{
  "arch": "transformer",
  "model": "sound classifier",
  "dataset": "read English sentences (LibriTTS-R)",
  "train_examples": 15625,
  "noise_aug": 0.002,
  "n_mels": 80,
  "hop_length": 160,
  "input": "log_mel",
  "spec_augment": true,
  "win_length": 400,
  "targets": ["voice"],
  "num_classes": 2,
  "norm": "layernorm",
  "norm_position": "pre",
  "hidden_act": "star_relu",
  "mlp_ratio": 2,
  "head_dim": 64,
  "fused_qkv": true,
  "bias": "all",
  "qk_norm": false,
  "parallel_block": false,
  "inner_norm": false,
  "moe": "top_k",
  "drop_path": 0.05,
  "num_experts": 32,
  "moe_every": 2,
  "expert_mlp_ratio": 0.25,
  "experts_per_token": 2,
  "shared_expert": false,
  "subsampling": 4,
  "layers": 12,
  "width": 384,
  "positions": "relative_bias",
  "pooling": "mean",
  "label_smoothing": 0.2,
  "loss": "cross_entropy",
  "head_dropout": 0.2,
  "residual_init": "zero_last",
  "optimizer": "soap",
  "beta2": 0.999,
  "learning_rate": 0.0014,
  "beta1": 0.95,
  "shampoo_beta": 0.999,
  "eps": 1e-08,
  "precondition_frequency": 25,
  "max_precond_dim": 1536,
  "one_sided": true,
  "adamw_lr_other_params": 0.0016,
  "max_grad_norm": 0.5,
  "max_steps": 6100,
  "batch_size": 64,
  "epochs": 25.0,
  "lr_schedule": "wsd",
  "decay_fraction": 0.2,
  "final_lr_fraction": 0.05,
  "warmup_steps": 300,
  "weight_decay": 0.2,
  "adamw_weight_decay_other_params": 0.05
}
Rows from block 2 of a small sound classifier, named by matrix and row number. Rows with one number belong to one neuron. Each number is 500 + 40 x the weight over its row's rms, rounded and kept within 0 to 999. All counts start at 0. Numbers have three digits each.
After each neuron's rows are labels from the 100 clips, of 14976, where the neuron reaches its highest value: "strongest on" is what is common among them. Only what is clearly more common there than usual is listed. The data: read English sentences (LibriTTS-R).
# fc1: MLP up (model.blocks.2.mlp.fc1.weight, 768x384), inputs 0-191
# fc2: MLP down (model.blocks.2.mlp.fc2.weight, 384x768, transposed), outputs 0-191

fc1.665:469476528500444518525503529460509469488438479540486453508375473513532485481505583499471499474477512494488418555502544502547498510486454552547441530546578441473520479500511560492529541448507432549490477384504494473450528409504504486406500531463458496565488460547488490507495546456414483519563490554496527537481465509448478475584485482532475489491486479500443520509496571459478556484538477488509578579526440489450502564503500515491483548454456484494510469527527506512484584508475487506479538544506468487532467508496484550505509495469524515489521454469478532478522381455488457478
fc2.665:568475503554535517442512548477542522494470452499475483512493506487484424492449501522411504448511458522536529485471501505522494540549555351458496539446537522504549495492478528529513454458464582460524495522452510475483483487481468587459481529467496460463513490484530529510428461519492421521564476510516514538521515492553516497493523541446431519530493469458474490566475545501491501559397502530473507507456497586462549595539499425433538519552497539557468495528466535496457448507517503414465434446496453511573508553532465564498475546563481489475469472538500459507495580508567512575
strongest on: voice: male

fc1.731:511489499503504473507546519503507543563522535523581464540549487504595440491517590437478516500555468518527428542490561478501540507518443512502423584487490452488583527538531442546522503592510429495432431477459489558465522477553450482540514555436502583520500505546529462550464577524461521547490477406498488504544500558483546504513540465477542502495530548451481490559507494476432427491494492495525587500504500529520493610484538484519447471433528463473480477534516461548556579486445403498538570546517501482530484568583421500538506545529488470418502500506472502500483520472472467510
fc2.731:510501520513490518525507522491516476469496483433456505466473505559374513502509497510473454450493553514491536501546480512549490492536534471445453466442451523490484539452530528466499514521469440531532548499514539508525520530510528546483577474501504496522449453541479516520459457549515510499460526554433502510471516540418536518471514543565490464477502442569435471559531526529511517560513421477552485553525470542472482726515507387500524500449514577495538531529495492495445454479477478507404445496540495488523524464522462563508511540471505473524499475586506480519542547448579561486
strongest on: voice: male

fc1.78:522581463491504534500440461431489549510446498484532512478499519349445440468480514531459581486466511503476549439451487512560484462531476458532545520534451581502543449429488440450484541472544501558470505452522442513494490434457473417516477508478479478431534478465460522446482573548511456486551550439448492553464546526488544481410474498471487500452481480411428477546505501564479533437452527550488541521479484486511522445506493460444557469495469530521485463489506405575470518487492538418495565475483509537492506578457557493516444545440476461487504464524499494541491485543548510544
fc2.78:473490481464482498513475589575476549561524552562514443533589458456420493467457418484502523498412486533517483559511451499433560501493461486487490522480452391477515517484531495494488478552556433458563468541543501477533485548504537530564533480550547547521547520425463479562527494457484499414490471533528533493547464542515499475568508489484522535509437559544432506554521467479496451615478476504516491486476545561416527386516570461480464438463484569449582550505489437546498511514455451485486526518554537509452573469555462519496494526547450480476455518524527511534523510434527513435
strongest on: voice: female

fc1.205:451437531494513506498477490489444461521466545451495563450445477477547423536476557495471482488551453548411441533476484387441536553449447485509472469558481512503478499538493494591578562479541486447485461506471471487511482512550481489454469567499476559502584463566494424496515569481515560529504520541533518559502464527516510479520489476563537526541486503575570443491484524465523556407547427477535588557460448491462498515508589518497465486531531475449452499476503491479584605488403592456521441441521445547471456485527502495539490440492504441548464528461455500493551470472498506499
fc2.205:472485505530483515523512505450510456508438433525483490502456514477506448497442494554430468463539540454548529449492523539556576525509559456497558475541468556509530456515441549496505551446522544513474536531542517430517507524469494566499582537516547465470381456507516551570453471484513517594481474515440496544488559452455556521520473500471461521551512472454472490550520498496490518559452496535438506484452499571476444511524460464503509532520522555536483465543496555485458485498538477502482537561495504474505473523539482568508503588478532576477571470562538495558470517483582530490
strongest on: voice: male

fc1.136:521570454506516509545473454503510472508528589444458538465515526549458500508488514492525543433506559533456587463503403490465469447510526451494521454515470600504438476442461493499457552516490488423469504506602454504505510536483455498539606468495504468490558594506579504518495480478484489421474556539431470511540496531499528431485491526526545509463512534502489464501455510509476494531528514502434492520522484490485485355561557528425560458481530463528443510550515460504530460481486490563417492482479523515502456532405543479515465490454514512493467489441475532459519538499498533495
fc2.136:483505533523472467558513541520539509476482473514553476532560468491514505509507486574565457570542432455529523518498517544485470515498505515511519519494498486512534499536518491516441512498464542529502473493538486515535482490536492463543540502512497506519482477488512493467500511552518530442469458491480549558518512503537511558488484485521543507541537542473497528554491439499522510556517562504499492531480550559514534000492534557479560503516459498516541502457481506530529490529514470488514494535516497533477534508502503470467533465486490550476536513489457452514486464496555511476
strongest on: voice: female

fc1.382:430527470457546553524465519464458456546514547520349522437510498441625485507545570519439546511523538463471521455471543538523490558523518494550524447439503556426427513459472404445492519482620514498553534514535405481502536491539407505558563500551451540497418443478599430564529484498568462528517466500522477516517502517488509474555522487534444461553519462561497500540553522501519542429436523459477437532483468524502443426532453368509461566506471526483541398520574514466527548503488465503443544577504480443534518445475472494518487504468484481516481446497477522575518478511486501577
fc2.382:447483470528460441513465458529519507444486490523498527497478574458489535522512419543461457526529502494525481548510450525487465522456437520492550541508457450523592502465486540545517485541423463491440536557498543455516561581462499504450538531529520461529492586500435556501573534472556529463526508532421531490499484451516450499518485514483542506498515537454468475497504491466495505482583512538450529629466589482479472215445520535457464423502488525510517570453439522448437521519590540517496513503459525540477481463493515447465521475500490544435456526545527403493572505515513509526
strongest on: voice: female

fc1.559:533539486527497498474474526566562561475510554515446519515499515428489473485548493491475463565472431479495472491464464480445524535549412499497551541490571526457573477500510537479508505468541473485550506448443497406439503507448469464501510427478551460561513539524571529535492427553441591507428555501505442480491476490465481481446487520526520531531429509427486471555495504446467498469543527505517480470491441540548444416560541540517528487485516440508465514517480608451456444500453509472477454511513579481548471411508480436516545552493538463489465561476461562440488555519493496536
fc2.559:410525546480517511494522500538508482543547544453490536525522448585441500464531471531550481506502520524455640429462434540534487505459533506469487492491468421586520480479483507477523485474473475518495530520508592583512471515459484448488528487496431544451461445514543407412563526463598480472438536521530577488516502424479471502551502485475480492449489483532485541567539494527553489536437501530533574479512462486471467456459466472488588463510510554509504505512535486477467538467500482474547591520531424512421534498487548514551497490532497476477571465502490452563453421489540519447
strongest on: voice: female

fc1.156:407506558471505446544495507484565504487480458482441448490509567472508469498514459516438488505510476442516470496524582502546510537526523531470413502453582505512546521464538465467462528529549476514496512507536537480479481564548495484453363484475460469500484514482490482486495549535478532495508476522491571477498538496494496466509506460509513490447498600451491451587483464479544527448565584496499516534467482442518476404528505494585531479461480486536539584532478508526485565580509466591514544492530466480526461468528510419438497483598520535470544460535515442430492526575524494519
fc2.156:477540516506446523508486486521463467552473561474501523461570438488438483497549475540473462391492553541489591428440462517514485473513477511495476500510490472526507474504500588533526477467511489525509452530520602511490484476500416498460662487492481529482503530566483469548524511494581524507352491558530576496489475462461489543553496525473490518499500473463522505538487540510532563526452481547544559449506456497462520518492544446529544524540546587544486500569549558432488496448544543458544486528498454505494498454474520516554501464439473499506506486512516488529535493511526482454
strongest on: voice: female

fc1.490:498470524522468508448467550505486600546553450489522513532422445470449479438455469544469514475543500481525439526465506506510568502519505470463422538500546413442574500556480473432508551605408479498512459509477507495498461507563561456426474519543546545498516509468425488575458545483428497528545543533600571505487523495468490542465503511452561483519475436537434511500567469500486531492485447492511485458496525538508493716441529502482408544464487498478514585484510476489502547559496493477576514508473511517501544544537530555491506478564530477457470491464516519429520470501513574516
fc2.490:493472512468510466500472495443465442494504474522521520514504431546488518534513473531535512485570443461503428485486511506555499488449495446454458515501480502490498539471509491544521564534521565506499501446481514486505492509523460485511549487470507460525461480523604520462494500525502481499487520496486530477496469485489527511542491514473479467513552458505447505510479552551479504527520446463528496447500438510512557924548497467473510519559476442519560451496530558499524437488583454486486479526560475508460512529428440535498516433493526537520555450503524482494498481503543499494
strongest on: voice: male

fc1.304:535543486517530540547521461505551555510490444456498518460568506497542545516468545433482510442488477510478536456552484508525554478494484614516491458383476554503518500533469449520503449505476439458540519429513510581508549487568530538537520469536576505498522491574502526480449578534537506526522558574499501484468531483486475523442526479425544483526517514503509469541505507506493488540556508510502508393509497468493495523527535495571595493476439505544465485494455526479508409423418477541501486487515499444494572553477549475488485512543547473545490459511525480481452510529507557525
fc2.304:467532577498482443510530553505465491460459518527523481491495457480391580479525444484497430537464570535442483500545477528510492537518541448521558556523497414480496467460517521501472480487490511548457510562545494497504420500531482448488542507471530492575515506500459461488550437534442531531587496465495494483488416565501548493545499452539498517489501522551468479381472519460476515515500464489534311554490512574495479443484564498468554473499537470473499450542564442520552435609552500491516569539464520540521505495558428566479557538476506522478578477535533481478538518522470496451
strongest on: voice: female

fc1.116:533508543480480487537512490469524525502473505493518500506384488543561446385497527458430524523536521562469478562454520536523510561471441540490460579476583463485484551494444517505494480550436498489537444476486454429492514412471554484450455556565551533515490481519503482514492505488456467480505479486561519502484437463517510548527559493530535490577433494440442419533520480481409524434481505522469497472480481519446514688510473555494402554456511473517499489476455496506477568536423482443554508509448486536506461528616464530477526531539507489485512439477530489491501470471507455551
fc2.116:472478514464495450501469496486511460488532492540521502485501468547472508532509458570486515495553465499522494507534537526608515501488520436457445523472519502474526563444512531526512564493493533541444507494505472502522547515556425445480605449486521441475472476509552522433520521557550455518497498529476536471509432519508525526528476542472489464501547440492435503489524480597523468551520488465521459489533441537483527776544531497483569504518468500504576473541528522517558454520610477533489496505573540505471595546431470464506516435535506533510538495498517487522562491481550465482
strongest on: voice: male

fc1.320:405486549552496524499426508554455507551577534425534459482500483499516552483502500518530499472564481430475506551481584483433472513502500481500471515482461532512536503409549515520519482496544437459563537521574507500524478481540488443513555552550550540524520499474488532500522546466491546454383547492540540532482436459505525494568443490502530549462453557520451473524501495568480510568491475480500647544591467492510486486461468458520453557481518453471493523467517543438513526453511544553521502472520534548561447561554551505473466548551467472512532543476518444480525515525503500446
fc2.320:496489481559505509517522594428520451492468465575507505588443541484534463525470470589486453478460506493543433524495479466511511569488494498461505475534494603427530525528483520574486469476520558484535546468522480431522534532477491536468495534498511477474458485480542531465470507494485515556528504438429486579517611473488543499533444433576457496499522566477481480568443461517493524585500502506414510490502547512494479561488506545454439562590520540493533462499490545533499462504488496473429501492494539457498490497454488538491542498500498559521480462506462494518437515433534529473
strongest on: voice: female

fc1.357:467587502516531447521492422513476570539496549498517442494544474469586459436485535467436490432511476553502522467464561537501501524499466518487449552504544491482528461537529499509472467587479481541433467453489511527468483484484454515480492598484473513492561499605494464461486543464499470559559414439523503529531458514490466505489517501548593518448540511533506458548471583525478445556530484534525500491579491475420495548531480428558464477436544526498507462510556448527558596525449445434515498559510552519482479512634497488530518535487504479432514480480499510438538505494470510501
fc2.357:547436539527512490485533514504526443446493445435456554484422509512343534522576544522473482478476521507518525466560472551540495490575528479428469451462484548482477536484512487467519515501431480530540548522506559526504500506525506539484494486494460466514434456540478547527455460551498532516419543509460513463494529516441534536486559508542489506486468422530413463498543441500505500522483428455487483534497452554552478642529499437470519456482541558484510493508469501522427357479444469523449508496469475468536522456520469577500555552470524510485507495560499522521531547467567515471
strongest on: voice: male

fc1.317:508463458470503468435488480540535553550490522562556459481358563472464482495500587420551489488488516535518502462573474500553517558554415520475519437488536443552552520504433537495520521480433501541443453499478516483538538525589542430468481504482497515525507467452456546500503520535477553549597447489466519430485484465432468511546493546476464473499476547555486557579507583579505536410572551477500474555513511466400521528536489469482557552532527554423555489505476515518494529494517526513511519484444478472483420502479495511492526498546533525440460466408497485435558483524510531506
fc2.317:469558509517457571541492472534422463473505504448459459510535501508498565434542451556472546496519484583494509485440573517501466496505528413461460506513530525405501417502510576524466460460538505559553505520512524519444467483482430541453581503500530536488492574530508523498500446410487496500474472531517488513458486476513486482493529514503512542409548502523471474470537557526499500479435439563553459491587460584552449584490538531482402487521511510541501458523542477545562509504509590509453476478494530505476551466515536527505467494547501465480550506542436438550462523514461505503
strongest on: voice: male

fc1.240:482593511503480492546447460469472525581512463416478460547572480509554432547520553470501516557584457582534522466530512481501520518465457509509493563546529541488417559528482487459516484563552501479520494453422469533496485438525486563522446544482513531508493464532506497532487491469490526513513481494475508535488514518502520431504586465546501461479510458476507506455454422555499580513520396501550585511514506549456457579472491509514502518444527493514468521591498469532564505465522459523531553513591447509495510556544492485510490523460526481439439524530525587498508549484482494476
fc2.240:480559501528484486501508467470459463519481535494516515460501531522433457427484522549492467413490559506427488547533488451487539511502538433510484494495454460491477468484539517471454529496495431539439595522530522539495517512510514520494608484507493478467430441540504511492513409548524509534475538450491497555474478472482568487476517516542459481449554475570463510551555535528512500532498409493545566529549492508494478684520499403480469524470433494491556521512503505480451558428498482431457541481458530492485533452598491585524479516493540481447530496600474522500447553469550529529
strongest on: voice: male

fc1.547:423492547398577522516479472473494531524528444526445474514474561520533462431423508483514584465514512504554474570492436477492530542469523530481457495422523551472551443567511594480485591603477463481502511475494539474479498581442456490476524427505478504455425526479464528560431552471502529466474508465502509426511464523469531520475480543478564522477511567462443467482499497538567463498504473518484586556522561464529457560435513504496525515485491495432569475538478473509502529534483532525568497483458465456531530537483517457545539496542488548501487434532476442501545529455526573455
fc2.547:465485509477485483476537535466521448501462597549493517521567494542459542497565439491473464486543463562517437432449440480551558522531531467439547534516488499530526541469462554482492511475508533483449538534526519539506483549507439511479521535466479499507426511528520438497524516546524474490462521581478474483495522542454495541556502479481447569502496502462478488558458477554582516508511567470524425427506460558502542527433546388514565455531473548527578549443567521497477492537484494488511508524500461527434492479478500501486533492489480497445507527522530520572578495478535462495
strongest on: voice: male

fc1.91:589479474536478551453499505474489507537506517507453455459447548486520434505531493435572479466468509482516505515441453423467501558500450459542547471501549450482428550551504454473520454488502524506467487468529441401514525451506462524507489502457487518456545510544466579563457536503455490434503522464423539504498493500537475513514511566487484517502478600468509437543519572495471538436503545453526483481455580528527480535504531599452574545472520494489495510482475537523539507462509508458400513518487553509462393486543495486478531503496521524485485486499514529627506471539524464542
fc2.91:351481527547468543556469548499488486556525502472481514522502479562425539488521467537428447509481512506466584470523507520535476505424526548461440409557494521519562446447525538501504459460546427535514515578510540575489498485488457462576638455502499528505487522535455437506561468505499461569441470580483460453497473480456533510507414520512557514458535533558505470506540445501543530529497507532498530576524466513459425452495480457538522462464510615492476493469488486509470577516520453485503489549525451478480532495474498446529505515455492491533534495483523478469538505483499452446
strongest on: voice: male

fc1.7:519533460464495503464494545456467536540484523506522498532446527463564527564456571395520450498543507565509499458585472494541470496554524507486553521533469535489554483498499499568539458507412531535490470479442437574513531474482470467452497436464539485462522437480511534479518528468464526474516552493481524503494577454467450494512460472527512463515517499436512533548456535532492545514501591473520486509501467491521446475532505549463562483505554467496493359528433547563482453514548519492503470503488463516537470467381488525450556581538494535443461408509501507471451549540503494461
fc2.7:478510478526477565540504500567422496452534542497428471483546463545418486507518530549492539533500493586532455489532461503437537491525530421514457545526516530487494493485467620452438531474518510568493475582540549479436417438498504517485587487487467528473496511499504458562477367447522555461505447515552524456527418476505539498554517519487542502489518533516451492519567507505419513475444451478590450448505450579455463597552460421498474457546516505485437634480513494506469541454470510477527572484447499520360544460572520526516528554511516446423518543523427533581488505485459483535
strongest on: voice: male

fc1.761:448487467507462543443550513535513664522513437528534570511451504471476571490507458459501468504505480503534512543545549444513507436492507525404458587462488419475496563547493530537491484540487517444517476558480532479479470490521535496468543502529589473481493413433459520567528565483511510555526505444553545485457570486471480502521489527424525477557468448499434511474530544547531496528469501464515505504509500507471526717476552604494434555446466495508514543495520511458502488516502477504550489470447510496552558476568506548447517424509543497511522482508478446475526522481459562503
fc2.761:502520520495537515504482533461465456494484484492481503492494459511502512471526432593488503454566468514531496480468502498565473500462493475417410529509431539472501522494515485512517508501513545476464471446532509498509498516474464489526509491471489493507460534517563475462501501490537485465436537525479532486473478437492513510518499497493503513502553503515425492516509576559442517520497464460512475447528463575503527921506460463463494507569467491519566448450560566527504400473539442533477482500523500540450532525471502511513510506498500504495529462503468501523544493495518491502
strongest on: voice: male

fc1.33:546450489499451499500509509515539568526545498533544544621385524513513526439452444454486518502561531548537424545505499453485536465514514493468450491454479469464493502535528513466559500570430431455549475493436499491494495482534510492461503504513522514573482456523438480504484506500442484492503499415538537454490486496524479526470455493421584495507513437505477466499608493523503535510518500506502547511487485482542480694421513531454469508529425483457526532565479564519567540487519515552552529491469471519490496498528505503497511500564547512459522480547486477443490480461517526500
fc2.33:471501507488495453485473496442464487473485481538467543515553475545485511534482462547520497495552453418515491509473488523534500503483516456446486548520498509482499554419499473530537577509506588517475473478466528502553522511529475478514507468492539475504480486498577488466494493512510466465529535538484533434499446518506521533553498518473475471533542494475446496492512518554489479526489499489487464463515443520491553885576548505476514555523470447528544476457534531489539434502611416477474445501534474547468560498458476543481507448547498536506539490505510483463541463494532452436
strongest on: voice: male

fc1.626:494574477462533544546495417534463562497484521490528449537379496496542497441493537507486498484506497515474542521523555507529504529507458434446517546477532442493496556449617482462512497585457559548454467494497457558518462470562507476506553502547491451481489504562522471518490471508456507534564444499542492532495492490459487504535527508479522497521419501618555481471479514441468494555613478507514486587482469529493418575496483404551512478457571402515457503476469401496596484570466504576553417553517491443511490460486510567514497476499448505515560483545503491488508469515486532519
fc2.626:578411446546527463440494564511500448528477496467507486481449535489426507560557529554491402504460555472578428448507509523533520478540517492480493477511513572492472474485473471463503544485407489457526515561496557472434560514482498548479496519487476532536534486485469519450465499483550586473407508568471469502502477446546528560459519452423419513506527426441520473484559479536488535464446463466460553424514423542572518690539519504495500454516503523546517484528465540477438469437476463485462458516503473513464528534446503476466568490597523448451531542467480497534456524498483511511
strongest on: voice: male

fc1.488:506483509479532506529496539487478563504479526531520523527449531507480535380491445482452510438510469472488536488488523538532516528530479570456495478491563501531538524497546526484553539521480514477480472471490472474469504426516478472440535532578504524513492506563542430537483484520465473554551502499552478515509457477566444571456537523453552478528430417545517429536541477440431507558539454535490528478495537479451477605526511515527502509449485482464480493501456522504564555550493427512614470537492493519458447472541534526500491517528468548469542396498465521489506490491531532522
fc2.488:499460515500522415478457477478518437486503492507529514516515442545459528585588493539506471538516476420570465467487501529539446457495477438463468515485507526472505523445490437480512564525463572534473475527511538544547531501540461478539522485469497483530489476481537518474524520503556530454469508527452567444502435546492568559541503508447455524546519478456475486464577491584497483517519509452503499463541419542542514772522541513483469548533518469524536485516541529477491406501599446506466443514538449526480578506454499542479542437587535499501561500519503472524496450480522461439
strongest on: voice: male

fc1.179:430508432510542547537608504491498438553573542492492515479469504503532490493458582535407471499523501489479393509498407506546459526491465527532509447523527574444490499480513517470472445466518484486541540520594497527516571488546489509549425477480515530510552622472469469508534574456544444556514469452433471463494576502512514499517507459499495491543577491490438476520416481550500506444553544514403482455492514473530486520501503412546540556456461475525537439505551464522550492443458516500430546546456527540494498460466510489534532565537557518500485464481523507531477501408518479497
fc2.179:560490516498515505472514494470502496475515584476468538501502471507412503503498444431571499496536461564501510498555509527497499541549494464521547549466493476500496492481443549550480521511460462497466500535498522489505480539546506512394552520544529460485485430533458481519494456502543459457543522515502549464504462490498505449530467562474596454486472511521473501550513465513459473524534446510579470482484466485451430355501522469473468527498553549477529610595501452487463533538507504488532515504473483465463520512614517487491521491517467442411477541557519472532546487416484586490
strongest on: voice: female

fc1.264:478480525505522533517534551478517541484519482480523513517490532493492483544514474486528499479526419464531492507516518525567506495567510449461501549447510588478567468525531470523556488568496500509508463554573512445501501445499500419526592488515546566518415470444510516483508476523479528602500472455501546513457497454454483523478499509513470473474435539513576568540551544555523498454498507510503480553541449465475454474496555473479516527521540486476465515571532492491511553462481560492459473488539488455535512501475529500491580639553487583575534526509519472543556551473519413501
fc2.264:444517494529480511522475616567540459514512524528479504540551508538444509446507468573438517511474483605515435525521485496468532522507524554369467495454482527502496522501486552514478495518503442517518512498554484448516486534452474457459542464484479533457533571501491479517536489545482520482545512535546478488529499470510451529559472491492586543476489554493493489498481535511467461583415472571505542490542591614467482515449591521504495476556491473525542478520541478571523509568521556512488486457509535520446479426514498525503520513508486483459468569548529502545569524502528501520
strongest on: voice: female

fc1.300:486588461506491554551459458488509523470498562443516563527549451538504528472524530505510468478502564514478542465472436467486511533512560524530568478501453519500464453472404474503476497365496500409525551558571498501486496516491413527586540473478530446417512506525554485443545515497543474406533531557429449515495586460491512450518513499465483491524484572450487497456463536550497484517553538540490463474525511528510546261560503514427557463495489457536423493505452460498479475476518538464406480473483504482497502477441600415563474475516548486473501485431472535474435497511488520518
fc2.300:501467514522474444520486557522502506517479502492528519532527476518497507520500471552529471524510438457514547510491542538479474502492468512548475516524500442514523519498509460524454551552494552511538488515504506481517504497529518501505514515488503486506521555475481493490496504499503510471503510523507525527537497534534511521515481504520538487498523508502504492532481435488493493582494557523493554530488493535496506000515560573485496526515503463498504512466497489530532469531514471468502475492501503550458533509524528504479516468473461551478480556466478504519500490507526518512
strongest on: voice: female

fc1.368:488513484502581499534463470519482472452508571466452521467565478507447518474463507527479457448529516464496563466545407549467517533481528528546537520523474568530469462497402490507513510419532489441515513471518434515483572514479474467541544456493526439484489507450572469488556502495535495450553509561386473531460581479508563440538491533505513509502517527482492474459459528506491508547528599517478436489510517480493510214544525511479524523501499448553459482533486471498482427428449523501431493495505482493469473502440605420566422484460526564513472505455524545500525507507483453471
fc2.368:499461508524489446509493549515502533510479523501518502541530479517515499532531500527533464541515448489513529499524547541489459526499465487544495512537506469506544517509546453541456557509477539504498471520505503500536510497574511505510543520471507496519504512503484482485493503505523513458518497493503511530518503533533525530513501505517532500507524501499514507551484440490486490585500535535485517526499517534482526000515543569480521536516506460485517505473499485532529480550524451463498480498493498542479538538529520517465520463481469540469490547465473497515523465480504517519
strongest on: voice: female

fc1.44:505488478479463503501458537537500532569577479469563492549427465426438536468475513553505522523562550482446446514438523457498509508454470489481466548518499476442527564467484501487504466557459430497530497539513455473502500431563518449447523537556538543520532478486392464594469506439417538527455477492543539527448425520514452520485463459512565491508443453552502549465537478567512499517489420475484514550551514517564457671379501514541400521514496503490556510548471526479490550572480499513531491447509502510444478560531538540449510525550463436470494530500494498490573509461511536491
fc2.44:512468496521519513524473505433477456530494477537499538525434515513517470527479452559506436440527437460495457483482530511537510523462531441478504530537485556483528505508499469556506473468539551487515490451489497463512542524479473494488473480503517480492462503508574523460463477508481516534513561479475491536502528459517516494470454501484445461500540493459463475498499574542461485554477489498437606490484446539492510891551527553467477607568489475520536480499479564496530480461499460496448483516540519484462502508468453534484494460552489559497521481512482490484394526537544513440
strongest on: voice: male

fc1.473:493494499476463467475505556535520572569537485514557536583421518426477515406472450490468508509576513505504455537450525479497534493522457470448487509517535487482530509537505491543502471603435437456478472498429467446478530461542546451439543533565545554526495440471450517572437484482489507493495490482566531459465472449517496501472511516418571492474485396516506513470576525491503560466523451510497546501507495473496451716449468542480451530521480533493536534501490560477532529520533520484530532440436524470489509518532548523450520495551501514463486496515531473470521514458500558499
fc2.473:472494502502518465491459472429468476484504472528493544518499454560494520546499461554545491512552433431526471487498501522523481491465507437469470552504482503477491537450511466531519532492506563516502477455485519490533511530507472454496484443485518458520495491509580504461501480527501502456510559519472517472510452516513521509532485511472492468523549480494460503458525531557460487545496503459489555464523456519517561930523508517471489570540488421533547486486517542499540416490574419500474429501557485525478561495445452557486508439552515522523540479495509490481484478526521488444
strongest on: voice: male

fc1.591:432543511520546483473443466440471523557549549518473547461536493559477477523463519552496514475441519527465474436489429468493508490507499504519542472492482499499472515466430516472513468377488484526539558531519466512491479492505487450478499477476561462485473484543561455413526523511540446451496571447442415486487619430495554505483529531468495462557534504457460487472470569496440474505567523510530446500547458554476467292569516503418537529477551431443473483580530528474480455461540496468436536546515454517516438472358521484447496509515513520492529449464463494482431507468442541511
fc2.591:495479513512472458528513555549489487468499509522491519528502500514449535480516399557501482538519406506496528514492496550468505524471469521507460543493433415506478493527480500525445558560478502520515478541544539450488497526510526475494548550501495495515488536497461465459528465504510535458515493544486545516564452525495517494522504485481567479479505524524467512581519509506467482575487511551499453536494522543528498076480578557465486489518530486485515549418452471547531512539558451459487488490452527522413533490562524496480497482484466529469471521491493506536536488478553525515
strongest on: voice: female

fc1.443:500489516518561502476530484503561528459473481448554560517386533461455462481503523482563490450546496544465442501561567501496492492591504464433502502524506453503522456535547507543521485497504512529469469483501485513515540514589526536475503465484484482548468498407468525528453535536496490538438474491441482464396461506466599535548516536431486458395504433502493591542477601500513485493526542516482516566543447459465525489531461500518548547478505486477526515562470550461490506479450490522505550489506431507550483543458526557509524474471463564514548406490549477459489557427509498523
fc2.443:416479541572469548560509558568434489508540508492445469513528541513536535488545478504451533551486474592523468545439563517435419515512562423473445485455518525455475422534501534522439396450480530527555501489532494494480474483455511508402545463519484556478549548546519510493514479443440507501551452515520461580463522480527500496446481496510501520430512533517495504489563571495505486473439457509513504516592512556518499571441574528460447483572522493535531464505517501555564554505503609503477480434535500539520514464517500565492460476531560497486477498479475477510448482487529467494
strongest on: voice: male

fc1.495:470447492499552440466439478491517566568561421507519517556436476487447505494426532493502511536454534540547483545545561473498508484530474521503459557422501479502495524495540519506516480585414423445527436473487458467471517552484534481476532529551574578434557434481515533588455536499534424532523574550567505502502469503493490538498495549486541536500451480517450487528497484459421535556490495430473482521478526496504512656474547536513493518457406501468478574478498512531525475524440473483607499545458437520481490439572570544456451452551527490480479459537516531460460485504474467497
fc2.495:477539549495529499519501536466442462441458456536521476469502480469517455511543436546492500481560476408509474503435515496579472445506504457467477509495501506486505510444499470466544501454529582522454494485502535473500510537467469483531510483429508492499462487516527463460477494519549500464436483483519551504486465482524537521513543453481468526551507523443458482520510580551475501547520489469552467426503453550496520751484554423461469573564488441542564444477570555497496435475579443478473485501522495599490490513456423567473551554479494544503523511512515480485532459508502482508
strongest on: voice: male